From a checkpoint of a small contrastive audio-text model: encoder layers 6, batches of 512.
Rows from block 3 of the audio encoder of a small contrastive audio-text model, named by matrix and row number. Rows with one number belong to one neuron. Each number is 500 + 40 x the weight over its row's rms, rounded and kept within 0 to 999. All counts start at 0. Numbers have three digits each.
Before each neuron's rows are labels from the 100 clips, of 14848, where the neuron reaches its highest value: "responds to" is what is common among them; "loudest" is the band of the loudest frequency at the time of the peak. Only what is clearly more common there than usual is listed. The data: short read English sentences (LibriTTS-R).
# fc1: MLP up (encoder.blocks.3.mlp.fc1.weight, 1280x320), inputs 0-63
# fc2: MLP down (encoder.blocks.3.mlp.fc2.weight, 320x1280, transposed), outputs 0-63

responds to: the word "she"; the word "was"
loudest: 250 to 500 Hz
fc1.232:500500617500520500428500441525341500500569500573582500500468591439500500500443638500500523500500463500500500575500500500500500474500500500500500500598500463437500563500500500555500500500500500
fc2.232:420500571500552500500500500500558538472500500566543500467500495536500500500500500569500500500500476500500584500500500563399571500579500453500565500500537500439500574500589500500500392500535500

responds to: the word "no"
loudest: 250 to 500 Hz
fc1.156:403557580500500500454500600560562500500388453500535500500500500533581403500500466500500500500500500500500500400500500460500500500500500500453500500500500356500562437500500500500500500500551616
fc2.156:500500500500500500500500500500500500500500500435500500500500500500500500611500500500500500500500500500500500500500500500500500578500500252500500500500500500500500500500500500500500500500500500

responds to: the word "she"
loudest: 2000 to 4000 Hz
fc1.650:500500500500449500500500500554500500500565500500500523385500476500500500461500500500500500500545500463500500538500561371500500500500500523500500434500453426437500500500500424500556588422500500
fc2.650:500619500528500500500500500500556553500500500549500500500500438432500599500568500500548459500405561500500500409500514500500500500414500608570500500538589500500441500500500500449500500500500380

responds to: voice: female
loudest: 250 to 500 Hz
fc1.173:500599500596555500500454500579500500417446577500417500500500500500568500500500500396500500575500558431500500500500500500500500419567500449500397500500500583518500500439500450500500500500455500
fc2.173:500560479612500500500500500500500469500456451480500441500553551500500500500554500500500500615500607420555500472500576500506500500500500543458548522500578500460500420500500500500500630500500550

responds to: the word "you"
loudest: 250 to 500 Hz
fc1.508:403500500500500607500500500450500444500500500452551500500500500426500500500596500500500500500500596500500534471500500570576439412500500500500500500500500500500571500500500500500500500500500500
fc2.508:500577500552500500500500486476607500500500500500500500500500500500500500500542562500539500500359556500500500381500500500500500500500500595500631500500408500500500500500607500500500500500500500

responds to: the word "he"
loudest: 250 to 500 Hz
fc1.216:453580500500532434500500468547500500456411500500500500452500420500564500500450543531500420500500462460450500500544500556500500500500404500500500500500500500461500536500448430587442553500560500
fc2.216:530558500500500549451500466500552474410439500529456500445579545527427500500500524531500424459500500500539500500500500468457500529500429500497542500556500500479459500470500618562520500455457448

responds to: voice: female; the word "you"
loudest: 250 to 500 Hz
fc1.367:500500500500543500559544500500537500500549500547592500500467500435500500463566500500500434532500445500500549500500500558590500500500500445425500522500500500540500436500500500587500582468500500
fc2.367:500500524569500480545537500500469500531500500500500500500500521542562500500500500551500558500500500500500542500587500467500500434500521386500542448500458500500544553500571500500534374476500584

responds to: the word "she"
loudest: 250 to 500 Hz
fc1.400:500500571500500402500500500500500500344500540500579446500500500379500553444500500500428500500500500500500500592500500500500500500431500500395500553500585427500417500500567500500500500500500500
fc2.400:438442574500500500500500500500500561454479500500500562500500562500610550500500401500500500500539450500500500500612413500500500500581540437500500500500500500500573500500500500500500618500500500

responds to: the word "you"; voice: male
loudest: 250 to 500 Hz
fc1.193:500500500500500500500500500500453500579454500540500434468448500500455500373500500500578500547500540442500500500500452434532578500500500453539500432500500455500500382500500456500461591574384553
fc2.193:429500583500611500605500500500500500500500446500401500413500500500500500500500500500500500574500500500500500436627540500500500500536500500500500500500377500500500500456500500406355563434476500

responds to: the word "yes"
loudest: 500 to 1000 Hz
fc1.185:500500500451500500500500500552500500542500500500500575500500575500500500500500500500500500500407500500500500500500500466500500500500552500500500500408538500500460500437555500541500500500500552
fc2.185:500500433402526561500442500538500500390586607500500605500500500464552500459526500500500500500500434428500500542500416500520416561440555500451500500445520500500500500500409500500500526472500413

responds to: the word "no"
loudest: 250 to 500 Hz
fc1.721:463500500500500500500542500500555500500500500599500500500500500596500356500596500500500500500500500500500500436535500500500500500558500500500535567412500430500500500426500446500500500500500500
fc2.721:500500500500500500500500500500500500500500500500500500500500500500500500579500500532500500500500500500500500500500500500500500597500548228500500500500500500500500587500500500500500490500500500

responds to: the word "yes"
loudest: 4000 to 8000 Hz
fc1.230:537442500572561443475437500500500554500570500541422500500500500447428540500500500450500500500424604500454500500500500500500500500500585463500429500500521465500475555500542500465500500500460540
fc2.230:432431500405500469500441500500433500500540500500500519529500423500500500500500500530519514435411585594500584500500500542500487500500500449500425500500500500562500500500416500500500500594500500

responds to: the word "yes"
loudest: 500 to 1000 Hz
fc1.657:500500500500541500500426500500500500500500500500537570500500500500433500500500500500500500500500500500540500583500500435500500500500500500500565500428500500500429500392567500500500500500500500
fc2.657:500469500404500500605500500546500500468587614500500594500500419471614500500500500500500566500428614500500548500482399500500404500500500500500475500420431500500500500500441500500414500500500500

responds to: the word "you"; the word "she"
loudest: 250 to 500 Hz
fc1.737:454500500578500500500333585500414500500500500538500448381500500500500500373500500500500500500500500434500500500500500500500500393500500500500500500564644500574500406500500500585552500620500500
fc2.737:500500554563560500587500500594500500562500500500459500500512558525500500500500410500500563538554447500500500500589500500458500500548500500464500500500370500500500437418589500500500587386422500

responds to: the word "yes"
loudest: 4000 to 8000 Hz
fc1.79:500500500434500500500475552500500549500500500500500500500500422441500500548500500451500493500447500500392500500552595500421542500567500500500550500500500500500587500500446500500469500560500617
fc2.79:500377500436500500467479464500422500508500500524500500500500563547500500500450500567500500526500500583500500491500500500436500455500477500500500500452608537554500500500465500500500449500500500

responds to: the word "was"
loudest: 250 to 500 Hz
fc1.482:500582500500500546500500500500500500500500421455500577579500500500500500428500500500433500500500500411500500500500500500393500446500500500560500500419446500500388500500500431500354580449500500
fc2.482:500500500372500500500500500500500441500500500500500582500500500500500500500500581630500500500500500500500553500500478500500500500500500500500500500500500500500500500500430500621500500454500500

responds to: the word "be"
loudest: 250 to 500 Hz
fc1.689:500500584540521500500500500500437500500500413500596448500458500500500500500447589500432500500453461500500500500500442632614500500500500500500500502351573500599500500500500500500476500500463500
fc2.689:450500468455500500500513500565577500537500500500500528549500500500563500500500433500500548466500500500500516645500525510500500500500542500500500384453500549474500613564500500500500594500552500

responds to: the word "she"
loudest: 250 to 500 Hz
fc1.197:500500500500562615539500500500500500500500500567563500559500608500545500554500500500500566500440500500500469500500500599500500500456500454568500546581463435543454500500500463500500534500457500
fc2.197:500477577500500500572422530500458500417500560500463500500500500441574626414500432468500452500500500500539500500500500500500444500500559500445500500500385500551500500500500500544481538409500500

responds to: the word "he"
loudest: 250 to 500 Hz
fc1.403:439500543571466500595515566500401500500500500500500500450500433500500500500500500582500500551434500500451500546500500556478500430500500424543500500617546437551500449500500500500500500598423500
fc2.403:511500539426567500538412469505500500500447500500488500453500500500500500500500462500473500593500500500500500500628449533469500384500520542500500500500555500442448474500556500500500536407446410

responds to: the word "she"
loudest: 250 to 500 Hz
fc1.718:500500500500500548500417500500416555500500558500429500500500423500448500455500500500500500587500500500500427479500447500367500500500500500563474554500594500500500549500500500500500570500500500
fc2.718:500543575500500500577500500500580500500500500521500500500500500500500500500500500500598500500383500589500500377500500500407500500500500500500500376500500500500500500500500500500439500500500599

responds to: the word "she"
loudest: 250 to 500 Hz
fc1.420:500500607500500500500500443500500500500427500500500500415458500500500558500419577500500500571500500500500565500500451500500500541500500500500431500500500500406428500500500422589460500500433500
fc2.420:500500541500500500500500500500500500500500500516500500500500500500500500615500500500500500500500500500500500500500500500500500567594500221500500500500500500500500500500500500500500401500500615

responds to: the word "was"; the word "of"
loudest: 4000 to 8000 Hz
fc1.765:500500528447500500500549500500500500500500425500571500500500500500500500500544500500500500500500500560500500454500500440428500443646500500543500500591500500500579500500573500500500500506361500
fc2.765:540500500500500451530500500550500580500500500500500437500500500422500500398500500474573500458500500500500500500463500500387500500500500607599500434557583500574454498500552500500500528500500500

responds to: the word "was"; the word "there"
loudest: 250 to 500 Hz
fc1.224:560500500535500500500500620500500500583543500566500557567500383500500500541500500500500500471385500500500455500500500500500500500500443500500398500500447500500500500500500500500500549500500574
fc2.224:500500411617500455500500500418500500500500500500500500500500500500500500500500542455500500500589544500500500500395546500500500500380500500500460500500400500500554500500500500500500500591500500

responds to: the word "no"
loudest: 250 to 500 Hz
fc1.635:500500500542575500500500500500577500500500579500500442500402500500500380500500500545500500500500500564500500500500565546500450500500500500500436500630536389500500500460500500575500500500500584
fc2.635:500581500500500500471500500500500500500500500500500500500500500500500500575500500500562500500444500500500500500500500500500500503543500279500591500500500500500546500500598500500500438500500544

responds to: voice: female
loudest: 4000 to 8000 Hz
fc1.494:500544500532500500500500500500402568500421500500500500500500440450500500500500543500427500579500500500456500500574500500500500500677500500500500442576500500386562565500500500500500500500500500
fc2.494:500518500500500450626555500500555542500500570544500500500451500418539500397500552500562556500500500572500500475500500500500500500500500603567500421500500500570386500500500500500500500500500500

responds to: the word "he"; the word "said"
loudest: 250 to 500 Hz
fc1.184:500452500500564500500377500500500500500500529500500546500462500500500500431500500500500500500443613500500465426541597421500500556500500500500500548457459416592421462446606449549579500500500500
fc2.184:500500475542603500500401500453580500429500500500500500500500428500500586500595500500500500525459583500500500417500658486500500500500500586426541500471500500412499463500500500477378579554589500

responds to: the word "was"
loudest: 250 to 500 Hz
fc1.648:476500566560535382600500500500500431500500455500500500408500441368500500415500500500500500545368587500453552500406461460500500500500500500500500500500500500500500436500500548500500500466596566
fc2.648:452563430573500513500500500423500500407500500500500588557500500500500627500500500500524500500476500500500500500478500500585500424500500500447500500454432500446500500500424500530532500500594500

responds to: the word "she"
loudest: 4000 to 8000 Hz; 2000 to 4000 Hz
fc1.214:500545500500500500500421500500381500500478500500500500533500500500500500500415500500500439500436615500500500500500603409500500500500500500560500417500500500500500628500500547463500500627500500
fc2.214:500556500500500500500500500500590500500500500594466500500500500440500500460500500500500500500388500500500500500500500500500500441562500581500500459500500500500471659500500500412500500500434438

responds to: the word "you"
loudest: 250 to 500 Hz
fc1.589:461500500500549500500407500500500500500500500500500500446500500500500451500500500500500500500500601500500500445500500500500500500500500453500573571500500384601500500423430500629500500616500500
fc2.589:500500500500500500500500500500500500500500500500500500500500500500500500588500500500587500500500500500500500500500500500500500500529500234500500500500500500500500500500500500500500369500500648

responds to: the word "was"; the word "she"
loudest: 250 to 500 Hz
fc1.250:522548500500562538500387434500447500500500500500449500500500500542500500428500597500500500569500457500500500500500500562500532500500428500500500500500556500500500372500500455616500485500500500
fc2.250:453440500500500500500500500500500500500548500538500500438500500500395500500500500500500500417437500500500500445402500500500554500500448500500500500500500500500500500500500500500500500645500619