config.yaml
vocab_size: 32
loss: "softmax"
encoder_layers: 6
text_encoder_width: 128
text_encoder_parallel_block: false
epochs: 135.7
Rows from block 2 of the audio encoder of a small contrastive audio-text model, named by matrix and row number. Rows with one number belong to one neuron. Each number is 128 + 24 x the weight over its row's rms, rounded and kept within 0 to 255. All counts start at 0. Numbers have three digits each.
After each neuron's rows are labels from the 100 clips, of 14848, where the neuron reaches its highest value: "loudest" is the band of the loudest frequency at the time of the peak. Only what is clearly more common there than usual is listed. The data: short read English sentences (LibriTTS-R).
# fc1: MLP up (encoder.blocks.2.mlp.fc1.weight, 1280x320), inputs 0-63
# fc2: MLP down (encoder.blocks.2.mlp.fc2.weight, 320x1280, transposed), outputs 0-63

fc1.46:128128194044128107128128174149128128136128128128174090128128102128128074128128128128128128128097128128087097157128153128128162128067128088128128167128128094128128128128128128087128128079128128
fc2.46:128128128187128128186128128128128128128128128128128128128128128128128128128128128151128128128128093159128128128128128062128128128128128128128128128128060128128128204128180128128128128128128174
loudest: 500 to 1000 Hz

fc1.395:128128128071174128128128128128128128128128128128128128128128128128190128128154128128128155128128128128128128076128103128185096128128098072085201128128128128128128128128128128128203128072181128
fc2.395:128128128128128128114128128128128128128128128128128128164128128128128128198128095128128128128085128128128155128128128128112128128208128113128194128092156174128165128128128128128128138129128128
loudest: 250 to 500 Hz

fc1.545:084128128128128128128128128169128174035146111128128128128128128128255101128128128079128128128128147128128128128128104080073168128128128128128114128128128147128128128110128128128159161128085182
fc2.545:145104128133161128157100148128111128128128111094106079087128128128106175128161108128128128209128166128128128128176174128147167128178128146146105128128211128093098107128128128080079128109089128
loudest: 250 to 500 Hz; 500 to 1000 Hz

fc1.47:169128128066128149128128128160128128128093088128128128187128128128128064128128189148128128166128103069128128128112128091128128088128156128185128128169128128128128168128128128128128190091128073
fc2.47:115128129091128128128077128128080128128192128128128181066128128128128128128128128158128128128128064128128128128191060128128128128154137128128128188128077128128128128128128128128128030097096128
loudest: 250 to 500 Hz

fc1.37:079100166128128170128128128128128128077097128104128162183150082128128128128128128102128060128094128128068109128128157092128111128128128128128128143169128100128128128128180080100128128128160128
fc2.37:099085128061128128128085128152126109085170121166096128128110128106128128128087143128128113128096128128098156083128172128128087128128128144128128128128128128128114151158083128114085161128119128
loudest: 500 to 1000 Hz; 250 to 500 Hz

fc1.331:128128128128128128128087128128185128089128128128084128128128128128128128168128128128128128109190128128117128060128128080167128128128128188081178128095171128168128142128128128128128128079154128
fc2.331:128128128128128128128128128128128128128128128128128128128128128128128128173128128128128128128128093128128128128128128128128071188128128000128128128128128128128163128128128128128128128128128151
loudest: 1000 to 2000 Hz

fc1.508:079128128128128128128128128128128128128086128128128093128049128128194078090128128128147128128128128080085128128128109080089128128128128197128128128128128128128128165128128128128128164092128128
fc2.508:128128128163128128181128173128128128128128076128128084168128128128128129128128110128128128177128236128128128154128177128128168128101128155179128128128241128128063128128128128128128075128128128
loudest: 250 to 500 Hz

fc1.661:128128112153128128128128103103128128041128128158128088156128128155128128128179183128128128128128128091148107165128128128128128128128099154100128090128189128128128072128128128128158128128175128
fc2.661:128136128128128128065128170090128128034128128113128110128128085128128128196128128128128128109128132128128128128128128128128128128128128128128128109128128128128128128128128128128128128128128078
loudest: 250 to 500 Hz

fc1.698:128128128083128128128070128128128128128128128128128180128128128128128128128069128099128128128128128128109128128128128091128128128128128108157199128128128200128128128128162128128193128128128128
fc2.698:128128128128128128128128128128128128128128128128128128128128128128128051176128128128128128128128187128128128128128128128128106128128128064128128128128128128128128160180128128128128079128128128
loudest: 250 to 500 Hz

fc1.528:128095128128128128128128128182128169128128128128128128128128128164128128128108128128162128128128128128128128128156128095128128128128082128128178128128128128128128128128198128128128128128128128
fc2.528:128128128128128128085128160128128128128128128128128128128128128128128128186128128128128128128128128128128128128128128128108095160128128000128128128128128128128160128128128128128128068128128128
loudest: 1000 to 2000 Hz

fc1.21:128128128128168128128128204155128128080128128128128170128089128128128128109128128128128128128128101163128128128152195108128128128169128128128128095128164128128169128128128128128128128128169128
fc2.21:128255128128128128127128128128187128128128128128128128128128128128128128194128128128128128128128128128128128128128128128128128128128128089128128128128128128128128235128128128128128128128128181
loudest: 250 to 500 Hz

fc1.622:215128149065128128128128128128195128128156128128034128161128128128128128084128172128128180128157128128102128128128128128128128128128128128128178128128167128128128128128076085128128128128163179
fc2.622:128180128128128128111128128111128128128128128128128128128128128128128128128128170128128128128128128128128128128097128128128128070128128088128128128128143128128128128128067128128128128215146128
loudest: 1000 to 2000 Hz

fc1.55:128128128128128173082128074128128097128128079128128128128128128068224128128084104166128061128164083108154128088128128103128128128128114172128128128128128128128128128110128128128079140098158128
fc2.55:091128204128108128128128128128143128128128128128128128128128128128128128128098102128099128128128110128128089128179128128128128128188128120128179128128119128128191172128128128128087193128174128
loudest: 250 to 500 Hz

fc1.4:128128128101128128192128128128164162128128098128128128180128128128128090064128181128128163128128128128128128128101128128182128089128128128128128128199182179128128128128128150128156128107220128
fc2.4:095128157128171128128114128154162161160187106144105112128128099089128177128143093128128151128075128128128128048198128128128085106182128128128128109128128095105109159110128128075076174128115128
loudest: 250 to 500 Hz

fc1.68:128128184080128128128128128092128172128078128128128128128128088128091128128128102128128128128128128128128081098128128128128128128128128128128128128128168128128090128128197128128128094128204128
fc2.68:128128128128128128128128128128128128128128128128128128128128128128128128181128128128128128128128128128128128128128128128128128180128160000128128128128128128128128161128128128128128111128128160
loudest: 4000 to 8000 Hz

fc1.459:128159128128128157128128156162128108174128128160128176128128128128183128128128128128128128128128128080081128102128128159149159128128128169163105107100175109128128128128142128128128128128178146
fc2.459:135128128128128128128128128128128128128128128128128128153128128128165128128128128128111128207157195087128128100147128111155125128085128162128081128151128128128128095128128128128100162106128150
loudest: 2000 to 4000 Hz

fc1.376:087128128128128200128128128128200106047061090128128063092128103128128072128073128104128128189128100128128128128128128128128128128128128128128128055092128128166128128128128128128156070128128128
fc2.376:128128128128128128128128128128128128128128128128128128128128128128128128175128128128128128128128128128128128128128128128128128195128128000128128128128128128128142128128128128128128099128128128
loudest: 1000 to 2000 Hz

fc1.686:128128160128128150128103171128146128047128128128128042170128128128128128128128128183128128128128128068128128128088128128075128079128128128128128097128128128128128128187128128128128128128128157
fc2.686:128063128110174128128128176128128128128128128128128128128128128108128128128128128128162099160087145170128128128128128128128163128128090160128128128128128128128128128128071128128128092128128128
loudest: 250 to 500 Hz

fc1.186:128117195169095128128088141128128128092128120128071091128128128128093154128180168086128177128128128128128094175128128128128113070128128128145092128128128128128150128128128128128128167128162175
fc2.186:128128145093128158148128128128128091128162128128102149128128128164078128128128124161128128128084128128128157128057128128128128128128072089085181150128066150098128128105128128128128128128128190
loudest: 250 to 500 Hz; 500 to 1000 Hz

fc1.654:128128161116109080128095128128158115137128128128128128128107096145128128128128160128167128128128086128128128128150114128178128128128106128080176063128151128089128181128128052149168128128157128
fc2.654:128128128199128128128128128128128128128128148128128128128128128182128128128128128094128128128128128129128107128128128128155128128126066128128128128128100128128173170128128128128128163179151184
loudest: 250 to 500 Hz

fc1.444:179128128128098142128128128128128128128128128081128128128169128128128128128128128128128128128128094128128089105167128128128155128071128175128128128128128185091128177128157145128096128128100128
fc2.444:128180119128127110128161128128128128128063128068128128167128128105179128128128128128128128128128128128128128157090128128128128128141128128128128128128128128128128128128128128128128128128128086
loudest: 250 to 500 Hz

fc1.524:128128128128091032128128128128128128074163128128128166128128128164128128128128128128128086173128128128128128128128128128175158085092128128064128068128128128111128128086128128073128128084128150
fc2.524:147145174171128128152128155113128128176166094128143091098128126166128086128131128110128166128128145111142128112106128128139105089128128128134128128142164128128176086100143106115128179157138187
loudest: 250 to 500 Hz

fc1.640:158128128128128128179058079128157128128128128128128128128155128128128147128172088128128128128163128128128085128128128128128128128128128128128128058128128128128128128128128128128128119128186128
fc2.640:128128128128119128128128128128128128128128128128128128128128128128128128254078128128128128128128128128128128128128128128015128128128128043128128128128128128128152150128128128128181128128128128
loudest: 4000 to 8000 Hz

fc1.403:210128128128128128059084128128149128128128128128128128128128128128128128128128128128128128128128086080078128099128189128107162128128128128128128128067174200128063128128128128163128128066128090
fc2.403:151160094193101180128145128128128128128128128128170128128128128128128128128128128128128111128167128128128128128128128040213128128128128128128128128128125128128172128128128128128188038188128176
loudest: 500 to 1000 Hz

fc1.9:086175128128128128128080128128128128128128128128092128128128128128128087128128128128128128128128128128128128152128065128108128173128128128128075128128128128128128128188128128179128128128176128
fc2.9:128128179128128128128128128128160128128128079136128128128128128128128184164128128128128128128128188174128156082128128128110128161128128115128133128128128128128128170128128128128128155128128164
loudest: 1000 to 2000 Hz

fc1.349:163102128153128064128128128128174128128128128128103128128128128110128128089128097128128128128171128128128176128128128078128165078128128128176128128128128128128092128172128128128128068128128128
fc2.349:149128128128128128128183128128193128093128172072160128160128128128191128128128096128128128128226128128128128195065128128128128128128128128128128128128066128128128128165128128128156128160163128
loudest: 250 to 500 Hz

fc1.113:160099128128128128128128090128128101128128076128128128128128093128163064128155128128128128165128128128128128128128128128153128128056151128128092128128155128128098128128128090128163150071192128
fc2.113:160136114136128083172173128145138161128128149128128102128115109079128128099160157112174156088128128172128150128128151154155128106099104175177128087128153128183083128128149128128128128128113096
loudest: 4000 to 8000 Hz

fc1.672:128075171128128071128128128128128128128128065128128128128128128078128128128128128102204128128161128128128069167128128128128082128063128128128128103164128128128099128155128128156128128128128058
fc2.672:128096128128128128128066128090110128166128128128128128128128128128131128128146088128094128194184128105145128128157062128128128108158128128128077196128083088128138090128128108128128135128128128
loudest: 250 to 500 Hz

fc1.414:226128170128098106128128167128128128151128128156128078166128128078128128152128128128128128108106150109128090128128110128128181128128128128128128128128128128128100093097128128128191128090128128
fc2.414:158128181154128128157151128166111147128128117098128128128128087159164128128128080128128128150128128128128128128128128100168156128128128119128147128128128128150128089128163128145128090128128232
loudest: 1000 to 2000 Hz; 500 to 1000 Hz

fc1.365:115071128128128153111128097128128155128128128128128104128128089128128128128162128103163155128128128128128128128128128128128128128093128075128128087128159128128128128098128128128128128128108151
fc2.365:128128171181128128064128101128128128094092097128128110128128206200128128100128128116105128128174128092091101128140128151128128128128073112096153114182175128128173128128143128128128128128170154
loudest: 250 to 500 Hz

fc1.648:128128128128087074211128169176128162100058128128128128128106088128128128128128128128128097159128088154128128128183128128128128128128112128128128128128128128128128128128128128128128128128128128
fc2.648:128110128128128128128128043128128128128128167128128128128128128128128128128128128128128128128128128128128128128128128128128128128128128128128090128128128128128128128128128128128094071128128128
loudest: 250 to 500 Hz

fc1.338:128128165128128077077128128181128104160160128128154128193128046158128128057194128163096092128128093128154128092128156128128128100128128128128128093128128128128128128194128128128128161090128128
fc2.338:128128143176128128108128080128128128128095128128128128116140178145128128128128128128128119128150054109128098128165103163097128128227128128128128151157050097097128128128144128128128128063128176
loudest: 250 to 500 Hz

fc1.264:128128128128128128128096161128128128128128089165128128128128128128128128128048128107128128128128073083096128149128128128128185128096128204128160086128128128101128128128128075128200128128128128
fc2.264:128128128128128128128128128128128128128128128083128128128128128128128128165128128128128128128128128128128128128128128128128128159128128000128128128128128128128128128128128128128128099128128188
loudest: 250 to 500 Hz

fc1.364:128128191128128049063128188172128128061128128128128079151128128106128128128164128196128128163128128128128128164128128128168128128128079128084128128081128128128128128128128191128128128128141128
fc2.364:128128169128128148128128128154128128128128156128153138128109128153177141128128093128095128128128101113105144150128128128168091128128128128128164101128125170128128083128098128163135128055140181
loudest: 250 to 500 Hz

fc1.632:190128164128090128085128128166161109181095105103128128118128128128177128128073153190128128128128128106099153139171128128170128128128128165156128128128128093128084128128128128128128113128128075
fc2.632:141128154103128128128128128161103128128128128114128145089112157165163097082128111128110128128189085128128099147194098128128128114128180128132107098150111128147128064173128128137128168079093128
loudest: 1000 to 2000 Hz

fc1.696:128128128128128128128099102105156128116128128128053128213128128128148089128128128128128128128156128128128128128181128128128128128128128064128128128128128175128128128128248128128128128102128128
fc2.696:128128072128128128128128128130128088036128128128128128128128128128176128128137091128128128128228050094155128128128128073128128128135084128125128128128038128128162128128128128128128128128156128
loudest: 2000 to 4000 Hz

fc1.562:128128155128105128128092128160158128163128128152090128128128093128128128091092128128128128128128128128128097128128128099128109109128128128091128148176156128143069128128128128128128156151128128
fc2.562:159128150128147128174128128150055128128128109128128128128128128128160128102128152128105128128128172137144128128128161111190128098090088128128139128145164166132128060155128128165128128137164164
loudest: 2000 to 4000 Hz

fc1.723:128128163128128128128098164151128128128128169128096128128163128128128128128128128191158078128172104163057128164069174089182149128077101173128128128128128128128128128128109128128128128185128156
fc2.723:171128189128165128128128128128128128128128128128128128066128128128128157193128128128128128128156128128128128128179128128128128166128128006128128128128128128128128128128128128128128128109128128
loudest: 250 to 500 Hz

fc1.678:128082162128128156128128128128128128128128128128128165128102128128180158128128128099128064231128100128128128128128171128128098128128128128081128111128153128128128128128094128128128128171128187
fc2.678:128128128128128128128128128128128128032128128128128128128128128128128128191128128128128128128128128128128128128128128128128128124166128000128128128128128128128154128128128128128128063128128128
loudest: 4000 to 8000 Hz

fc1.62:116128128128128128084148151128159128169128128128155107128128128128128128128128128128128128128128128128128109078128128128147128128075128185128128061096150128092094128128128167128128090064128128
fc2.62:180103165119128103128161128138072128090118158089134148128128128128208128135128075128093161128188090128128128162170128128128128128128162128150128117128108128171128128128128128164128137067108147
loudest: 250 to 500 Hz

fc1.631:172128128087096091128128128164128128128128128128079056164128128128094128128182128128128128128180128128093128128188128128149128147128128128128128128128128081128074128128128128128128128073128128
fc2.631:153110162128100079175128128165128128174128128128169158128128128128160128101092128105128128128198128128128128187128128128151128092128128113128128128128128128176128104128128128180128128128128194
loudest: 1000 to 2000 Hz

fc1.42:128086128128094128189128128128128128128109128128128128188128128062128109128128080128128090128128091128128111128128128128128128075128128128128128108128213128128128128080128128128128128128156083
fc2.42:128128128084128128128128128128128128128128128107128195107128128128192128128060128128128128128128088128128128128128113086128128111181128128128128128128089128128219135128084128134128128128190128
loudest: 2000 to 4000 Hz

fc1.244:128128128128128059090128128128128128128128128102071128128128128128128081064128128128150074128179089128089128128128128128128128128110128128164128128087128128128128128128080128128083128128080128
fc2.244:128128128162128088128128181128128128184152128128128085128101081128128128128128161128161128128103196128128128092085204106223128172128129128128128128128145128128099128128128128128063128189138128
loudest: 250 to 500 Hz

fc1.212:128128183128142128128104128128185166128128152128128100128128128093128079128097128128128128128154155128128128128103128075128128079128128100128128128131128128128128128201128128128128128087128200
fc2.212:128128205175128128128128128048219128128128128144128128128128094134128128128128128128128128128128128128128128128128193128128072128128128128128128128128128128087128128128128128128128128128128128
loudest: 500 to 1000 Hz

fc1.196:128128128128128128176128128128173096128128128128128128128128175180128128128128169128096128128128128128087128128128109128093128128128128128128128128128204128128057157128128128128128128128128180
fc2.196:179140181146128128128143161128177128128085128128152128128128128128173128050128086101128128128175090101128089128113128128167128128128128152165128128158126128151128067128128128128128128128128128
loudest: 2000 to 4000 Hz

fc1.312:128087128182128128128091128168176191087128128102069128128128085128128128128128103128178091128181128149128128077128164128128128073128128105128128128096128128128128128128128128128128128128170152
fc2.312:128070128100128128128163128128246128128128128128128128128128128128189128128128041128128128128128110128128128128128084128128128128128128128128127128128128128128128128128128128128128128037128064
loudest: 4000 to 8000 Hz

fc1.120:128128128128128128181128128128128089128128128179128128128128089128128160128128128128128128128128128128128128092194128128128128128128128128128128102091128128128128128128128128054161128094171128
fc2.120:128128128128128128123128128128071128088128153128128128128128128128128155128128128128128128128165095128128128128128069128128128128128128128128128208128069128128199128128078128128128128200128192
loudest: 250 to 500 Hz

fc1.190:128128161162128075128086072128128128055096128128093108128128128128157128128128079128128111128128128128128128128089128128116176060128128128128084166128128128128185128128189074128155128128128182
fc2.190:128128128128178128206128128128209128066128128203128128128128128128128150153128055128128128128128128128128128128128128128128128128128128128128128128095128173103095128128128128128128052053128128
loudest: 500 to 1000 Hz; 250 to 500 Hz

fc1.270:128186128128128108128128128128128128170128128128128128128128128128128091128128174153079128104128049128128128128128098128128128128128128128128178089128128128099128128128128128167159128128128128
fc2.270:128128128128128128128128078173128128128099094128128102079128128128171128128160128128128128128202156128128170189128128080128128128128169128128081128128219128128128128128192128128128128111128190
loudest: 250 to 500 Hz

fc1.273:128128128128128070128128128128128087128128128128128128075128154083167128078128164128128128128128128128128057128115128128128080128096128128128170091216082087091128076128149128194128128128156128
fc2.273:128148128212128128085128128128128128128128069175128088128128128128081128128128129128128069189128128128128085066128128091150128128128128128128128128193173066128115128128128128090128128128128128
loudest: 250 to 500 Hz

fc1.328:128128128128128058128106128128128128128128128128088128128128128164196079128072128128162036165128128128128128128128128128128128078151100128128128081128128128084128128128128128128128128083128128
fc2.328:128070073128128128128128128077128109129099128128128128105128128128128128095190128097128128128107128131128128108113128128128128081153128128128076128128128114128158128115128171128128110204138128
loudest: 250 to 500 Hz

fc1.228:128128177167098128128128128128128128092128055128087152146128067128128114128128128128128097128128128128128128128128176089128128073128128128083128128128151128156090170088128128128128080128128128
fc2.228:128216128128128128128128128128128128128128186128128128128128128166128128198128128128128216128128128128128128181080128128128128128128069128128128172056128167112128128128128128181202128128128128
loudest: 250 to 500 Hz